Rows from block 10 of the denoiser, named by matrix and row number. Each number is 128 + 32 x the weight over its row's rms, rounded and kept within 0 to 255. All counts start at 0.
# short0: shortcut pointwise conv (model.decb.0.0.short.0.weight, 64x128x1x1), inputs 43-85
short0.0 [131 107 145 166 160 153  87 163  92 125 160 112 125 155 129 160 138 118 121 142 127 111 104 139 135 178 155 167 213 115 119 121 162 162 166 145 160  65 150 142 108  28 127]
short0.1 [117  96 101 161  97 107 133 116 112 125 134 135 118 130 118 127 158 103  94 124 137  71 210 114 107  80 191  96 119 121 142 126 118 123  84 106 167 100  81 192 123 229 164]
short0.2 [137 110 125 104 156 131 111 139 123 107 122  94 130 143 155 125 106 128 139 137 102  81  66 116 118 116  96 188 117 124 120 179 134 205 175 148 112 101 178 139  59  55 198]
short0.3 [126 122 100 115 132 136 136 163 168  94 108  99 105 123 129 151 115 133 115 133 100 126 151 145 184 121 180 145 125 129 164  95 145 139 192  75 132 110 196 158  92  27 174]
short0.4 [129 109 114 118 137  90 111 155  76  90 156 105 123 113 105 110  94 130 116 121 166  73 170 109 154  72 105 205 154 100 184 185 115 156 172  87 151 113 126 111 167  99 164]
short0.5 [108  88  95 159  72  66 141 136 117  99 160 143 124 147 128  86 128 147 120 131 177 178  89 115 132 192  78 118 127  92  64 197 124  83 156 147 110 115 109 112 224  95 125]
short0.6 [111 145 104 126 120 156 123 135 143 162 134 151 143 144 141 138 118 148 134 159 123 127 177 128 144 118  77 110 118 101 145 105  74 127 131 143 105  94  95  99 200 157  97]
short0.7 [124 117 101 127 113  97  99 113 142 112 132 109 151 119 134  90  98 126 152 170 116  84  79 135 118 187 116 122 162 119 124 109  94 131 132 173 108 110 183 187  95 138 123]
short0.8 [116 141 120 108 134 117 131 160 139  80 116  76 143 148 128 148  67 137 102 120 150 127 129 147 174 135 109 175 148 192 200 128  82 105 110 130 132 141 134 156 141  98 173]
short0.9 [153 126  87 120  84 103 141 152 103  98 110 115 170  93 202 165 123 102 140 150 165  97 135  94 137  32 106 181 130 149 158 196 104 177 127 123 126  74  93  94  99 101 139]
short0.10 [142 159 135 141 142 137 146 146 122 155  99 135 125 123 147 145 118 114 135 119 114  75 144 147 168 123 183 150 109 147 124 134  98 136 131 107 134  95  45 127 181 106 121]
short0.11 [119 105 107 108  97  86 175 123 142  94 123  83 156  68 133 183 151 117 125 146 134 139 138 120 150 211  86 108 111  67 145 124 118 134 191 114 158 125  71 164 111 106 105]
short0.12 [113 103 134 141 151 114 130 146 131 122  87 144 152 131 105 111 139  73 152 106 103 122 153  58 103 152 146  93 118  88 107 126 111 132 121  86 110 166  88 111 108 197 106]
short0.13 [111 127  81 127 135 112  94 114 147 149 134 116 142  90 145 117 162 104 161 117 174 142 153  58  33 173  89  82  79  95 168 183 123  75 134 177 141 178  69 205  93 195 155]
short0.14 [135 132 152 138 104 161 113 156 152 119 137 125  88 154 126 154 160 110 138 146  98   1 209 187 193 142 123 126 149 113 120 107 146 116 115  74 106  85 128 139 113 132 125]
short0.15 [121 173 129  90 193 138 135 108 124 157 117 130 105 152  83  91 207 111 117 103 156 150  35 147 133 137  85  73  96 112 190 202 133  88 126 124 102 148 172 177 159 123 181]
short0.16 [ 95  97 111 110 139  78 144  85 128 119 112 133 160 153 130 174 136 132 132 206 149  81 168 134 111 145 167 125 116  48 153 113 173 116 117 173 141 170  75 177 127  90 116]
short0.17 [144  88 170 160 159 178 111 104  76 140 115 158 136 177 123 121 167 120 123 155 123  98  90 127  80 160 134 138 187 172  87 122 157 156 101 158 141 128 187 113  79 183 134]
short0.18 [132 147 110 144 137 150 134 144 176 110 118 147 107 129 131 136 165 121 171 153 149 174 119 165 117 137 174 147 124 131 203 111 151 169 142 102 137 125  80  68 165  90 149]
short0.19 [127 120 129 162 114 166 117 135 117 141 124 122 124 134 133 185 149 141 135 128 150 150 117 185 181  69 206 127 137 129 110 174  70 125 163  71 119  73 123 103 135 145 106]
short0.20 [102 147 178 129 153 173 143  90  94 142 105 164 117 109 153 118 187 105 137  94 169 204 127  47  79 172 139 140  93 138 142 121 165  61 138 156 141 134 114 146  82  58 119]
short0.21 [107 155 179 134 149 125 111 147 132 136 114 142 155 157 139 145 145 118 129 153  80  88 151 109 171 177  58 101 157 168  82  90 175  90 146 152  88 122 178  97  98 162  79]
short0.22 [101 131 115 165  79  95 159 124 138  88 114 138 131 123 143 140 110 117 180 116 155 159 183 176 121  39 152  84 153 108 170 173 109 136 135  95 140 138 145  92 116 127 195]
short0.23 [134 137 145 175 164 126  94 111 162  74 136 125 148 149 129 139 117 159 120 151 109  95 138 136 108  93  97 140 197 105 113 158 111 144 126 132 146 112 166 123 178 119 179]
short0.24 [125 117 122 138  81 159 150 151 126 136 158 135 151  70  92 124 102 143 119 105 159 154 165 146 145 125   8 141 130 165 114 198 124  80 146 122  82  40 135  93 138 147 159]
short0.25 [ 83 120 161 106 100 101 182 189 124 136 200 112 103 112 112 130 132 116 173 124  86 209  99  72  86 107  58  65  87 114 142  92 109  87 119 148 160 138  97 141 157 163 109]
short0.26 [115 145 154 161 108 104 119  97 111 145 120 172 115 131 130 120 182 115 127 124 125 183  97 104  55 117  68  97 159  95 138 183 107 137  97 168  51 205 136 157 141 146 155]
short0.27 [ 94 115 150 131 158 130 118 135  81 117  94 131 121 124 119 125 140 119 140 124 145  53 112  98  55 159 142 100  80 177 147 142 113 158 120 181 123 151  91 140 119 153 189]
short0.28 [118  90 123 110 126 156 134  65 185 166  92 137 121 153 144 132 111 153 124 103 128  38  86  92 132 163 183  94 115  92  56  36 117 125 108 191 143 159 170 142 108  96  83]
short0.29 [151 153 118 112 120  86 138 148 109 117 129 145 101 119 153 130  86 153 111 122 138 151 132 148 163 103  77 155 188 165 129 119 104 113  34 149 108  88 128  47 146 162  91]
short0.30 [123 116 107 145 165 113 142 142 122 141 110 155 104 129 119 139 130 151 139 157 128 107 183 121 172 175 118 115 126  62 119 154 109 182  65  92 169 111 105 176 175 150 114]
short0.31 [129 134  74 132  89  96 150 142 158 107 148 115  71 112 129 133 149 108 122  92 120 138 129 135 110 198 156 116  61  55 156 108 141 153 186  97 138 154  93 152 201 132  98]
short0.32 [108 138 124 137 112 134 140 137 131 105 129 120 128 139 122 158 139 132 123 146 105 199  95  65  67 136  77 135  96 157 173  89 187  79 157 236 115 163 102 158 132  75  56]
short0.33 [113 136 103 124 109 113 128 144 132 158 137 121 140 103 139 101 133 128 124 124  82 106  82  87 137 146 201 136 101 138 145 106 111  49 192 139 144 187 202 206 136 109 142]
short0.34 [170 168 169 137 147 166 114 103 140 197 124 150 115 135 162 109 121 109 163 100 135 164 108 119  96 110 152  93 109 124 114 146 137 183  89 169 115  94 121 149 143 114 168]
short0.35 [124 140 126  96 113 124 122 108  99  86 138 114 159 132 113 116 137  82 135 163 123  85  87  51 114  82 167 105 102 167 203  72 123  89 132 157 173 160 114 153  54 151 135]
short0.36 [ 97 132 119 124 139 102 124 126 158 151 162 101 155 159 130 123 107 155  73 181  85  67 131 187 175 130 147 120 197 123 113 141 145 117 136  84 150  76 190 120 153 113 110]
short0.37 [105 128 146 129 128 110 119 144  77 158 107 133 162 147 149 136 112 107  84 166 112 191  86 112  78  96 112 150 148 141 141  90 151  57 177 108  89 123 204  65 115 109 109]
short0.38 [145 174 155 133 156 144 142 134 155 114 106 180 145 134 105 119 140 139 101 126 131  89 149 127  96 162   0 131 115 116 106 140 103 108 138 151  75 111  94 139 157 196 161]
short0.39 [128 128 149 158 142 103 152  81 143 165 164 135 117 103 154 116 123 106 119 167  75 116  97  97 123 173 109 135  64  93 149  99 149 135  76 145  92 166 125 119 176 131  84]
short0.40 [112 144 118 132 169 157 127 148 121 126 125 125 138 160 113  76 137 110 147 126 141  91  92  66  62 135 134 168  83 152 154 143 115 160 109 196 156 207 124 168 142 157 142]
short0.41 [118 113  98 140 140  98 144 163  98 113  95 128 121 112 128 165 128 110 133 103 109  89 183 148 128 112 243 167 120 136 165 123 131 127 132  97 234 135 103 106 145 144 168]
short0.42 [145 120  95 157  95 155 106 114 140  99 120 161 112 101 116 148 159 118 152 100 202 128 153 157 190 163 177 105  90  85 145 162 114  91  98  65 127  50  82 141 171 111 130]
short0.43 [ 93 131 111 116  95 137 147 170 119 108 129  41 145  81 132 112 126 164 128 116  93 215 187 157 147 175  40  91 161 169  94  86 200 143 134 116 101 149 153  72 140 131 100]
short0.44 [106 135 110 152 126 136 109  74 137 165 182 134 157 154 147  83 106 132 119  90 135  58 153 126 153  82 255 146 130 155 173 109 119 182 126 107 166  99 136  80 139 107 124]
short0.45 [105 116 123 142 118 140 120 141 116 126 116 120 161 143 132 185 145 126 140 123 138 125 209 193 104 146 210 122 103 125 129  99 220 109 115 121 135 146 165 110 158 163  83]
short0.46 [182 118 167 136 138 118 109 122 119 136 122 155  97 102  83 144 110 121 149  99 130 167 118 127  86 191 166  78 143 143 183 111 187  63  95 190 161 124 117 179 165 177  52]
short0.47 [142 133 132 133 147  90 127 153 114 135  81 168 126 100 123 154 138 135 137 124 140 175 165 138  97 117  99  95 120 129 142 143 121  96 114 128 145 115  59 141 149 245 133]
short0.48 [136 116  89 101 125 118 159 147 109 116 145  65 108 109 169 152 116 130 111 150 145 140 157 126 107 129 134 116 146 146 105 117 121 154 149 137 155 149  89 138 130  80 136]
short0.49 [117 132 116  89 127 167 105 145 157 117 138 103 140 109 161 150 143 125 142 165 154  92 133  76 143 115 100 124 111 179 167 116 132 166 132 124 157 115 194 130 136 135 169]
short0.50 [ 62 106 121  95  63 121 155  99 131 135  95 105 174 140 145 151 123 134 147 118 110  98  96 164 150 103 143 210 178 181  74 157 142 187 159 135 177 121 188  86  84 105 146]
short0.51 [156 128  91 160 128 142 139 129 136 130  90  86 142 140 156 126 162 150 119  93 128 187 128 137  76 118 165  49 195 116 132 143 150 165 109 119 117 126 193 151  45 157 115]
short0.52 [165 156 100 128 112 108 130 134 129  88 140 189 114 117 136 116 150 123 141 157 126  87 154 222 241 118 107 142 141 162 137 145 141 107 153  66 160  95 176  92 156 177 221]
short0.53 [172 102 113  85 126 149 132 142 125 152 111 156 103 102 111  99 119 102 131 137 117 224  58  59  50 127  59  61 147 109 152 129  99  90 100 186  85 123  92 180 138 155 125]
short0.54 [120 148 152 152 169 178  99 139 141 168 121 166 109 182  84 103 132 161 118 155 108 210 170 203 137 150 166 125 156 170 169 171 131 162 165  87 149 119 235  85 113 126 158]
short0.55 [ 84 125 164 129 137 127 111 132 121 171 130 107 126 117 126 134  91 117 110 137  96 120 139  82  72 138  55 135 132 110  99 143 168 136 112 173  71 136 141 131  95 166 123]
short0.56 [165  96 130 176 140 112 175 132 162 124 109 102 107 107 117 127 124 114 124 176 170 192  89 106 116 118  95 137 102 146 132 139 123 113 121 115 126 146  61 120 162 103 132]
short0.57 [119  89 108 149 128 125 145 120 135 157 124 140 107 104 143 163 142 106 195 111 174 168 167 120 113 179 154 111  89  34 106 130 130 121 114 138 130 232 117 221 113 117 138]
short0.58 [142 139 159 161 132  97  94 113  91 208 136 114 138 172 123 126 131 119  92 132  85  27  95  91  65 151 117 167 117 135 111  73 125 124 136 132 111 131 148 205  95 109 115]
short0.59 [143 161 107 152 110 161 161 126 146 148 158 132 132  75  98 129 133 127 140 135 151  63 172 149 114 160  57 126  88 127 110  91  84 181 112 105 187  81  61  81 187 133 153]
short0.60 [136 137 126 132  87 142 156 108 135 150 139 151 133 126 131 150 153 126  95 166 143  97   8  69 111 151 108 125 125 149 145 116  75  66 106 159  98 128 116 187  80 136 159]
short0.61 [102 155 150 140 144 121 139 145 125 149 145  95 176 107 140 140 117 107 144 165  85 160 156 102  89 117 108 113 150 199  87 118 128 153  94 144 157 150 164  95  31 166  81]
short0.62 [156 140 131  96  96  92 115 104 125 131 131 153 158 113 126 134 116  94 142 157 121 197  46  84  50 181 144 125 121 136 137 115 130  53 181 139 175 158 127 118 122 120  84]
short0.63 [135 142 121 156 139 152 136 141 130 119 129 135 151 175 163 141  87 175  76 144 140 133 117 209 135  96 103 173 182 119 113 147  76 154 126  40  83  55 143 140 152 100 161]