config = dict(
    model='text-conditioned image flow-matching model',
    dataset='regions of photos with short descriptions (Visual Genome)',
    text_encoder_norm='layernorm',
    text_encoder_mlp_ratio=2,
    text_encoder_positions='learned',
    cond_dropout=0.2,
    attention=True,
)
Rows from block 14 of the denoiser of a small text-conditioned image flow-matching model, named by matrix and row number. Rows with one number belong to one channel. Each number is 500 + 25 x the weight over its row's rms, rounded and kept within 0 to 999. All counts start at 0. Numbers have three digits each.
After each channel's rows are labels from the 100 images, of 14848 (inputs lightly noised), where the channel reaches its highest value: "patch colour" is the nearest of a few named colours to the mean colour under the peak. Only what is clearly more common there than usual is listed. The data: regions of photos with short descriptions (Visual Genome). In brackets: how many of the 100, against the usual share in percent.
# convs0: first 3x3 conv (model.decb.1.0.convs.0.weight, 64x128x3x3, each kernel summed), inputs 0-127
# convs1: second 3x3 conv (model.decb.1.0.convs.1.weight, 64x64x3x3, transposed, each kernel summed), outputs 0-63

convs0.39:487493495503492485498482519484426540510497501522491468501525486495469466474490509478497492530487483476528519525452521447438493506474505499512470474501518507479520507478510484514500452493498503516508444493475518496482509509496480479503497466500534522479471506439482501511508525481517490525493470426520519499522529512463463454513501545433515458506491492490513496476459542498462492519484
convs1.39:495505491515478509444458485463511461480482479487483475492505517505500527524498510484493508514499489457490460390505549505493499519511502506493480513475482533461467472506501513497493501527502520
patch colour: red (48 vs 1)

convs0.6:519494503500476475493504481494486510513504465528503547495519497491474479528470500479500530528513464456487558503517522463513515501554530497476480536490490478536470511525500477495489465479467495478478448502477496517500476512480542482479493464472428440442482534518476515455484488475466475548519502491512508517536485518503504469487531518473531485494494492496508475542497480505535494486463
convs1.6:501508484534472512519555499514553496500467502531457477539502489530533530498522552442540514501501503508521531472534514520509499521530510530508498508491512509514551494504506556493492484505497526
patch colour: brown (60 vs 29)

convs0.58:522494486491491518508490513353504527501499497537506492510519503507494486480523484504504509500486498551495502519496474494483513479495517481493535524513567492502505437509499489450524541466534453500491472476490493494487492532500482534508513495471470499512499522504490519497495503486514504489510427514500486522483486490483502544514520487495487469497502473494472499505573528512503493507511
convs1.58:489539491495537526521502498507502470511506499488514522503516487490498496499512503486501491466487497551514478498488582497495483501493490476579452501524500534550503488471489461502478509557487470
patch colour: green (53 vs 0.9); cyan (35 vs 1.3)

convs0.5:494508456493505505511521501478495495515489482499503512508535468538491497492514546486512507518498477476515497510508510506490465516494526467489493482528461518516512514517479513514507456524507505507480424509463530495494505523512501472491495511503508529523517500495482511454506500488502502498408503520487557456543489495423440431500480472516479493494490485470505474535461553476487501531494
convs1.5:496565497477533491474499471487570486502520512485529507522528503490468497493477497490484468497555498490471475502490510432479499480477515521510500492564472516468484484498522483525480523476502511
patch colour: yellow (42 vs 0.6); orange (37 vs 1.7)

convs0.29:477498509499495502469525533489473472530565494480499492532508492497501533490487511499470518525493519477520522487520536492504463500545505508513447494526465496513478501494512510491504477503535499487501480524553523482468490504491482506468456516448488508494554464472501511450540550500464496452520565504508521484479479526503500500463480450494511537454488470500485516449465525485507500533510
convs1.29:502494470498493486509498497510478471489504481540503516527481467485511470509486508511499436500510502495504509495505568477514503450460508518517504518530517492481487466504519426507487503561560501
patch colour: red (30 vs 1)

convs0.20:533491502492535506523499484512541524500469508479487445494490500514476473517498476541494524487488485487502413530489500482498511482495508455494488495491502491388540524489499524499496495493519499467494490480489482505489528496522503479501510544497493494532472480484507503572496453579505503503511496510489507448519469528485488513493496505500484499505484502507492483437520492504462464492494
convs1.20:491510472508506528469488485485536521513499390478524471485508444458506466507493503503479449516488517476507506495505498469493475496502504544493512488533520483501460487490515500538495491498496511
patch colour: pink (44 vs 10.5); white (31 vs 7.3)

convs0.31:454489519449506489478504549499510502483478506496535448502468485509451530472484514498478504484514496527509476502473477484522509500485487465498482487496487478463499512481515467503493503485444427506504524492512519516464466520549457480516484489496484499535470489484498554500466505515500491423502522485493507493491459528511514506481474478487508531576493497501475506482524437491469503487497
convs1.31:489484558513475487498482514476475482494515502508511517478511503503486497528470467490455535464491540471431501489475487502436495492445446512487496482531474509506475529503484499482501493535506501
patch colour: blue (36 vs 0.9)

convs0.18:463517485529485488482498487496436506450483501516517485570478525494477504508508503512504497499514521494492493479524489490555484492550533502504489517504507500536433488541527509537511488475477474493527525498504513507522469482495483508481512484519516563490540508532513500454487511441501514491494456506483466504421469498494509550486455489530470503479511513496492473484515470486511481516530
convs1.18:501462439478500457503465490460484491506495499487462510524469487497513476450495463476539516478510521494487508533465461467507504518452482465507500494465460485515507524502485479534502503496449501
patch colour: cyan (30 vs 1.3)

convs0.41:507510474486488484507494498463508518527493482518464512513511537492503484480503471488492465487509495531484502498490381468470564499523487494512589519505515494510507512521486488470501530509557482501493517466497505508495509542487487554518500511476508492510496502512494494506501487503510482479459422490481468520467488467502505548542510463510477490486511485480492494507513502513482458494515
convs1.41:487482509509454525490493496498512512512498504520519477516504486518493487502513501477504534539492495516457537502491423546510474472502479528506530485534477477483490432499467525500491521530563485
patch colour: cyan (38 vs 1.3)

convs0.55:521485440475521530509538490500522514512462530470521498431460471531483492523484497473501486524510490509521479524442492487459502469482508499530529520500508514492539467447487498504482512513471479477499549467495528475509492460536524525510499494509521476475480498511485458507481515561524495484508491493477503492446527473529487563505497495502525481538498501473520489541543485493466507484506
convs1.55:464494420490488470535470515508515507488520494510494498512510451469511510506471510509493492496538515489495504561468477495497498507451496544497513449500549485519462500506544519469497477483504509
patch colour: blue (35 vs 0.9)

convs0.52:506519498496477515515497500496499484520496515507520490488521496483460496499475509503496503500507499497518497513472514496496514506509500514528487493486494502510507493491507498487488491509494498505504514496470484478502490488494507493497500502500470487504508507475498509522454508509479509509484482350510497516453602524558469506517563508388461503513513509500503517478477518517512506489503
convs1.52:470504492507454502508505505514451492497471496500481518498481505458488471485511484477507485482487505507515510464501483522496515496411509496501470489482497487485504504518492385497488504477477511
patch colour: black (87 vs 16)

convs0.11:496485509435489488482464511485487517524477494523498484456510515493482501507483507463465499496463470514552501518500489525414549500462561507510522497523524476485525513506498501486478479484528500471481499492527509481519476527520492524497483474474529477526489481483504485497515504501493470491461477469494496538539512507504458499501471484512548459476552494482511506492475422471464486535518
convs1.11:523476513504524492481492494410496486513496504522523539477473485518501529538497480531477545523534489467497518517468470500483510500419489536517508519486510460519480472506499504491504504508486484
patch colour: yellow (27 vs 0.6)

convs0.3:475489522457495467479500523507535514453484496524490473515476509519502481490493503500491527477500513494537451521481476488491545521501506476461475545514508470453535479490493495543477520516502434474494530490509478510486493520479469477505478485486490482555443459497502499483488495481541478521503491514482485445507419509504506554487475476524512517482503524523471475484542478480472478506503
convs1.3:468486566512506474547514533522516473494504470502545477501480504540521474525503514499488490504502521493462522513524511493501496516503468570505533502563452505543494490491478499488498497504467496
patch colour: cyan (27 vs 1.3); blue (25 vs 0.9)

convs0.33:483476488523513464510487474500519535511520475496519476491499483498529524519478486559458485503462514478490446529499522494484489444510477462486468506495496478406562494507494450483517496508514500470434471462491484507437522520510512475497484512487432486475498514483511523504480497486529457506525513514478486500504450507478506516491510495511489490495508487507509505492464468479489517481486
convs1.33:490510525534514504421520503492560516520502459474523483502507509462497479498478536498463496520495477497512501499520489466529494502508523468494506506526505484538529474482497506412487522498484485
patch colour: pink (32 vs 10.5)

convs0.35:468481517481487511502513439515490499481501514541513516495505571497486479500509441488493523540497507499475528527462516512527536524476510512478456495495494482492464527461501486498495516449478481510508557513532477501525484497487482510489494467493491444473474498522503521450492533473480462496534475486473523530495499502550507544475452492460517508519501479508496466555545510504511505512480
convs1.35:501502457499461456452491510490499523507502506490468514509475530468460441433491479494481456506512481504500485490490498490528503474466473501486490482486491522487501491496493433489499518450460494
patch colour: black (64 vs 16)

convs0.13:482492509506494493510547517389456521534537486511516467482530507503456500498463503501492516512463481495492497522494478506526518450503488485492520480526508476473471521503525490519497463519497512500469418492490516472476494527482491494437490501482465499466505501480498539524494505456527499511507494451485534508541508491472460485529484490492497474494483452491490505507459529517505499507511
convs1.13:491504484506501467470514514525574534500508505486499497452517487490477511524472498485498457492473497505515488478533484503514499488576519483522445500475503516486523557467485475512497519533468507
patch colour: yellow (48 vs 0.6)

convs0.53:503475482469507496499500511518520502467487472496464472487493471507508505493519518507503478521511517506485502490501457486496458500543517460482496511533510484503513502534457520500525491495520508509506409518499502528512513516499523532487499491517512498480503508503525513512506490527512480488485512577490508479525386469413515446485457492558501501492498503493502501473509487477507499483506
convs1.53:518455513474498467488500482483453510498515504493499517481465489433491508514482516522509496507492463442494457516491480496507491489446508503480507509433493514510510510470512426527523513489507496
patch colour: white (79 vs 7.3)

convs0.19:493508489482444511514539488468526480519518471499469524503490504522522528510463508462479493468512509488508463485521546509497501552505532511446494478536483487499489500520538477467493479513485531488485472528506508497500478517495489478497493524512499491479507465533513497353501505501511495464533458510524518524520517514488479520511467495523515491497497523452483488490466502496495511500488
convs1.19:500508544519484484469467483465509490485512537499484491545531536510492470458494482470516496495493506487492505515500517514480487496431508516516509509510466509523459507502468439581497523498493489
patch colour: white (29 vs 7.3)

convs0.50:498494499484471520482499518498479521512532498509542516492468490459528507512506483464493503501492477518495518502517496466479489519480522543500499490493529501481547496460505507522485485488530477498516446511473479503505529505506520472528511533505540473484508505525526508570518497576498511535497482440542543547504467551451529466504495518476464505493504483536484516439479460489502509471503
convs1.50:509479475501406542483480499492515521546480489505511531524491452480491463503498473512479484486504537451513494500480483550509495512460477503500489510451502508513466493482491480500489472511470502
patch colour: grey (66 vs 30.6)

convs0.63:519514493519503475481438488528504486430481484500491538484485483504508499530481491494502499480496485475509488494490468501466466523532501494514472530520496493481536481506500493494508566521511467509489579516516496474493492443488510462510517507493532491554475499479485498512500493487500504489496543547479455508462483515525527504499489503502525519500525528521526499496553440440488514440482
convs1.63:456503496486507496505506502533482474514521493486506502503508495485462517550445472460484481471480517535477490536504432512493508512519506538516443481500493537461503548474495469476495516495492531
patch colour: black (81 vs 16)

convs0.21:474481561485514516523489499511534504484507517503517481488459503485485505483485498497463518511526509499460492508501506505524577530470511496488459471553500476476484556460467505512505458466504491538505524511500497476523508490502472427487502492526501478502494503487531506481495501516486503502513474506496563497578503555483500588461527502510497506513504497522507485510507528509496496495519
convs1.21:519516516471499508522491478520570471489496467493497492529484492471536522489505508515501510472475529396470512505489482463498513509474497543502499458505521487520491524516465478502496473515507514
patch colour: pink (27 vs 10.5)