Weights of a small text-conditioned image flow-matching model.
Training: 7400 steps, batches of 256.
Data: trained on regions of photos with short descriptions (Visual Genome), 9.3 epochs.
Rows from block 10 of the denoiser of a small text-conditioned image flow-matching model, named by matrix and row number. Rows with one number belong to one channel. Each number is 500 + 40 x the weight over its row's rms, rounded and kept within 0 to 999. All counts start at 0. Numbers have three digits each. After the name is the row's rms in percent of the matrix's.
After each channel's rows are labels from the 100 images, of 14848 (inputs lightly noised), where the channel reaches its highest value: "patch colour" is the nearest of a few named colours to the mean colour under the peak. Only what is clearly more common there than usual is listed. The data: regions of photos with short descriptions (Visual Genome).
# convs0: first 3x3 conv (model.decb.0.0.convs.0.weight, 64x128x3x3, each kernel summed), inputs 0-127
# convs1: second 3x3 conv (model.decb.0.0.convs.1.weight, 64x64x3x3, transposed, each kernel summed), outputs 0-63

convs0.56 093:480474498516511426472553436509464494504541506536510418540499551487467437508485539493467507438477524540488528500486542474492517575539474512522540521509519456528483512512448469467562441544490550509523530557452480531487437495499507514504349464417626444520508463527516528481543499585514452467516418535505526465502491452519457532524490514467507495468501519551515484545380486474538494512430
convs1.56 099:577482528523497480526480541538598465535458525441463502516501506567450518527510457443511500563518408498567508503524461514422491489512516579480490525503518483517504542513423454536579447504476541
patch colour: cyan

convs0.2 073:505556496501507470473465498512478510530475492498558529545513495494477521521558491407472482516472502517520479500499537493462488479444431550435455497435549472578511474487519495535546520453593524545441463493459522518415566525439482471452447581484469479441493528499521549460515547411445518453543481444602480548487535505511433437480489450469473563498514540425513427459469477546497512524449
convs1.2 090:464520506476538515475517444604541464465498511437489431572509517461500483589473545467523503436477552566454480488442478479501522452437486507485472466546450534478428571511489505530506536471542466
patch colour: grey

convs0.62 110:483496488432458485473508512463514497484448498499464504506511503470493493525511491425517506460500515488522491500499412471477505493509482519477498523484529461446481506518503540500396480488490475528344508368489511447472439535476503502498506472561447465322496496497523502426501508495490496528545526416457465480521533498507499484461518351517499519525499492491545441495508522533517515535524
convs1.62 123:446497539475399491494421397452518506471538469588455534529477519524519512490520535489491533513503549582583505518482501504457490444483476513462507481484502494496485504485463529535448595547484435
patch colour: orange

convs0.1 097:474508523531511457561508554532474515511496454522499492498519532487496497484517522529520483479460470519469500497565537521548451510499491456502485495495492490430512498475527491419464513460519512489538521494501535430500522451496528540447541522537397472297481544434436491513503446526468512494462549433469611525477553539468503456394514458506487537514554452494515537464560513517514437506465
convs1.1 133:543539447515411507460446496503463470411540573470452466520463495535481533539531540549541475482452558492633511500465521502507511435497503562484475553500462511483486500500501450506446477549486519
patch colour: yellow; green

convs0.40 094:528523510380565578481465447484458498514531539552528486474556476509477427463531453496475507467483541521506497488503416452461504523451463486476526511504445505514468482545451575494518423614446437427475560445513445532444559502531453470485490531480540516500535588545520526508536487478499469495563490530532522505480447559518491528549497530500455445574537498480551549494515441452479525481525
convs1.40 100:486495483482490437529444482508452520422471500554482524449487559519482552549553516450492563577480506469518477487479533487549471516499550575533496414509540494516493571455455521458471573432538549
patch colour: grey

convs0.25 082:542570523545482513526524522554538576468463537577539543415503528503612516553442460487509466517473441488510479541464508494450421511442485487501498550480550516530552468525522545529461541517527470519486501484520452546569533479502523492511474491512434453513524534517537490532511522493536547619425556509462547516461518519392559421497466488536457524491509469505475479450518480483424477554518
convs1.25 073:553508519455500517574467515571520456540492482483481483541532505499497488549481591545531499493451517483536528466451556508585485561471464465514572529477465459454557523441488555538576511429526465
patch colour: pink; white

convs0.39 136:524520529504454512529534526519482535485544528524498500454565485465467488535502498458526500481475499554471461487439537475514548466487510418484460541496479478585494512518537494480541492468497473495550561527526507516466453429576393498459615500423510477526503533540492473568481476529523401472490480522492564508477382471568516526493349603498499534487482531490495507507513489483497497508504
convs1.39 121:594561424450529546495505524555439453440415473504505471482531437467542515516517494522429547483496564491530483504487501518529535530437525484492472458526476538493472488460501424440475420491517535
patch colour: cyan

convs0.7 082:531541536437517444559510496510510531483497496548561521522510530491533522484504538462538536489479490498490473490480438452400470472462480460401471564495544495543557569518567487482456541521543514487499502443468542504543528521534455498456536507537476474503510472444508500541496501447516481606529592501465467547487583487490544372543493556562491594507497489494478429508559453550501491524520
convs1.7 091:516562527436432501515517498515466474595552562505532560479548533496511519459489602506493430533486479455531570492455492497541518525433495462514571527441468490467519464536496517586481516473496473
patch colour: yellow

convs0.9 101:488507463477455515502484484489488529481480526478493517577501510483522477493535468528448481482493465491512503522522519467500526484477495529443520484507466519514519535536538528518517549495533499421525525495582509494394553498520522475539509523499471487521459550492516444468475472499485511524406481486539453302472429498571375452472406445470492517560461579514545433527517510474489545480488
convs1.9 116:454481513492535545510479480543573479466502516500472435467470556413459512506506494588476525503475447573486502475386484571480482546496532517489478480584492513491473517446446489520529459515452431
patch colour: grey

convs0.20 115:489482464496519469482459558469484452480519492556482490493509498484453450584506510553504502440517536483463497507466544492467549461506447511507497474491583467488489509489533500611463457506512520499400539458536442506501523462511540431500491515493495468429462537603443440453491528432576469550482449459470451484493547541513483502498526323510513485537520504483472446507431500497478460467476
convs1.20 121:416427480491431487527445437441510511485516555633512501532486506534481506452558509491542526475546461533466436504447513475476435491497508486444440464543506521481522495468570470516493529492531463
patch colour: pink

convs0.3 099:490477485497551526413495528502503417576556551503510511442441509505502504578498528478427493483574501521521560515510471513484479512521501467542531483513532517451488474502483555558487537482470528541392381468404504529508470502495512515521457512566556454475495476510497562450514563550513582540491492394532539471521560474539518529505546495523511524511472551539543440505474494561529558476454
convs1.3 082:522518526481526502478473467510454482483473491455436535482558556448439546531491549527486495493461567516601489450473518493564491428489509452497521457465476449457533571493450493549489588498550432
patch colour: pink; white

convs0.60 136:496490544495488475483488494517466556512493435508471520509544416454487562467507502433507465449535471544567469474479467497513429516496479391491467516440529452471456562475551505484470505466476486486481464446445480446471507559552479441470400520422488431509523543460483455511512477473489491553534573513478444568498468482518503422525378492493497554470455505483529506432553503515423469481524
convs1.60 147:454538545492485535597531525524432491557564512456431487441493451465494464505480460465451470526522442467487501481570467492492527501463432495531512490467438485501464483510536570508529571405486468
patch colour: white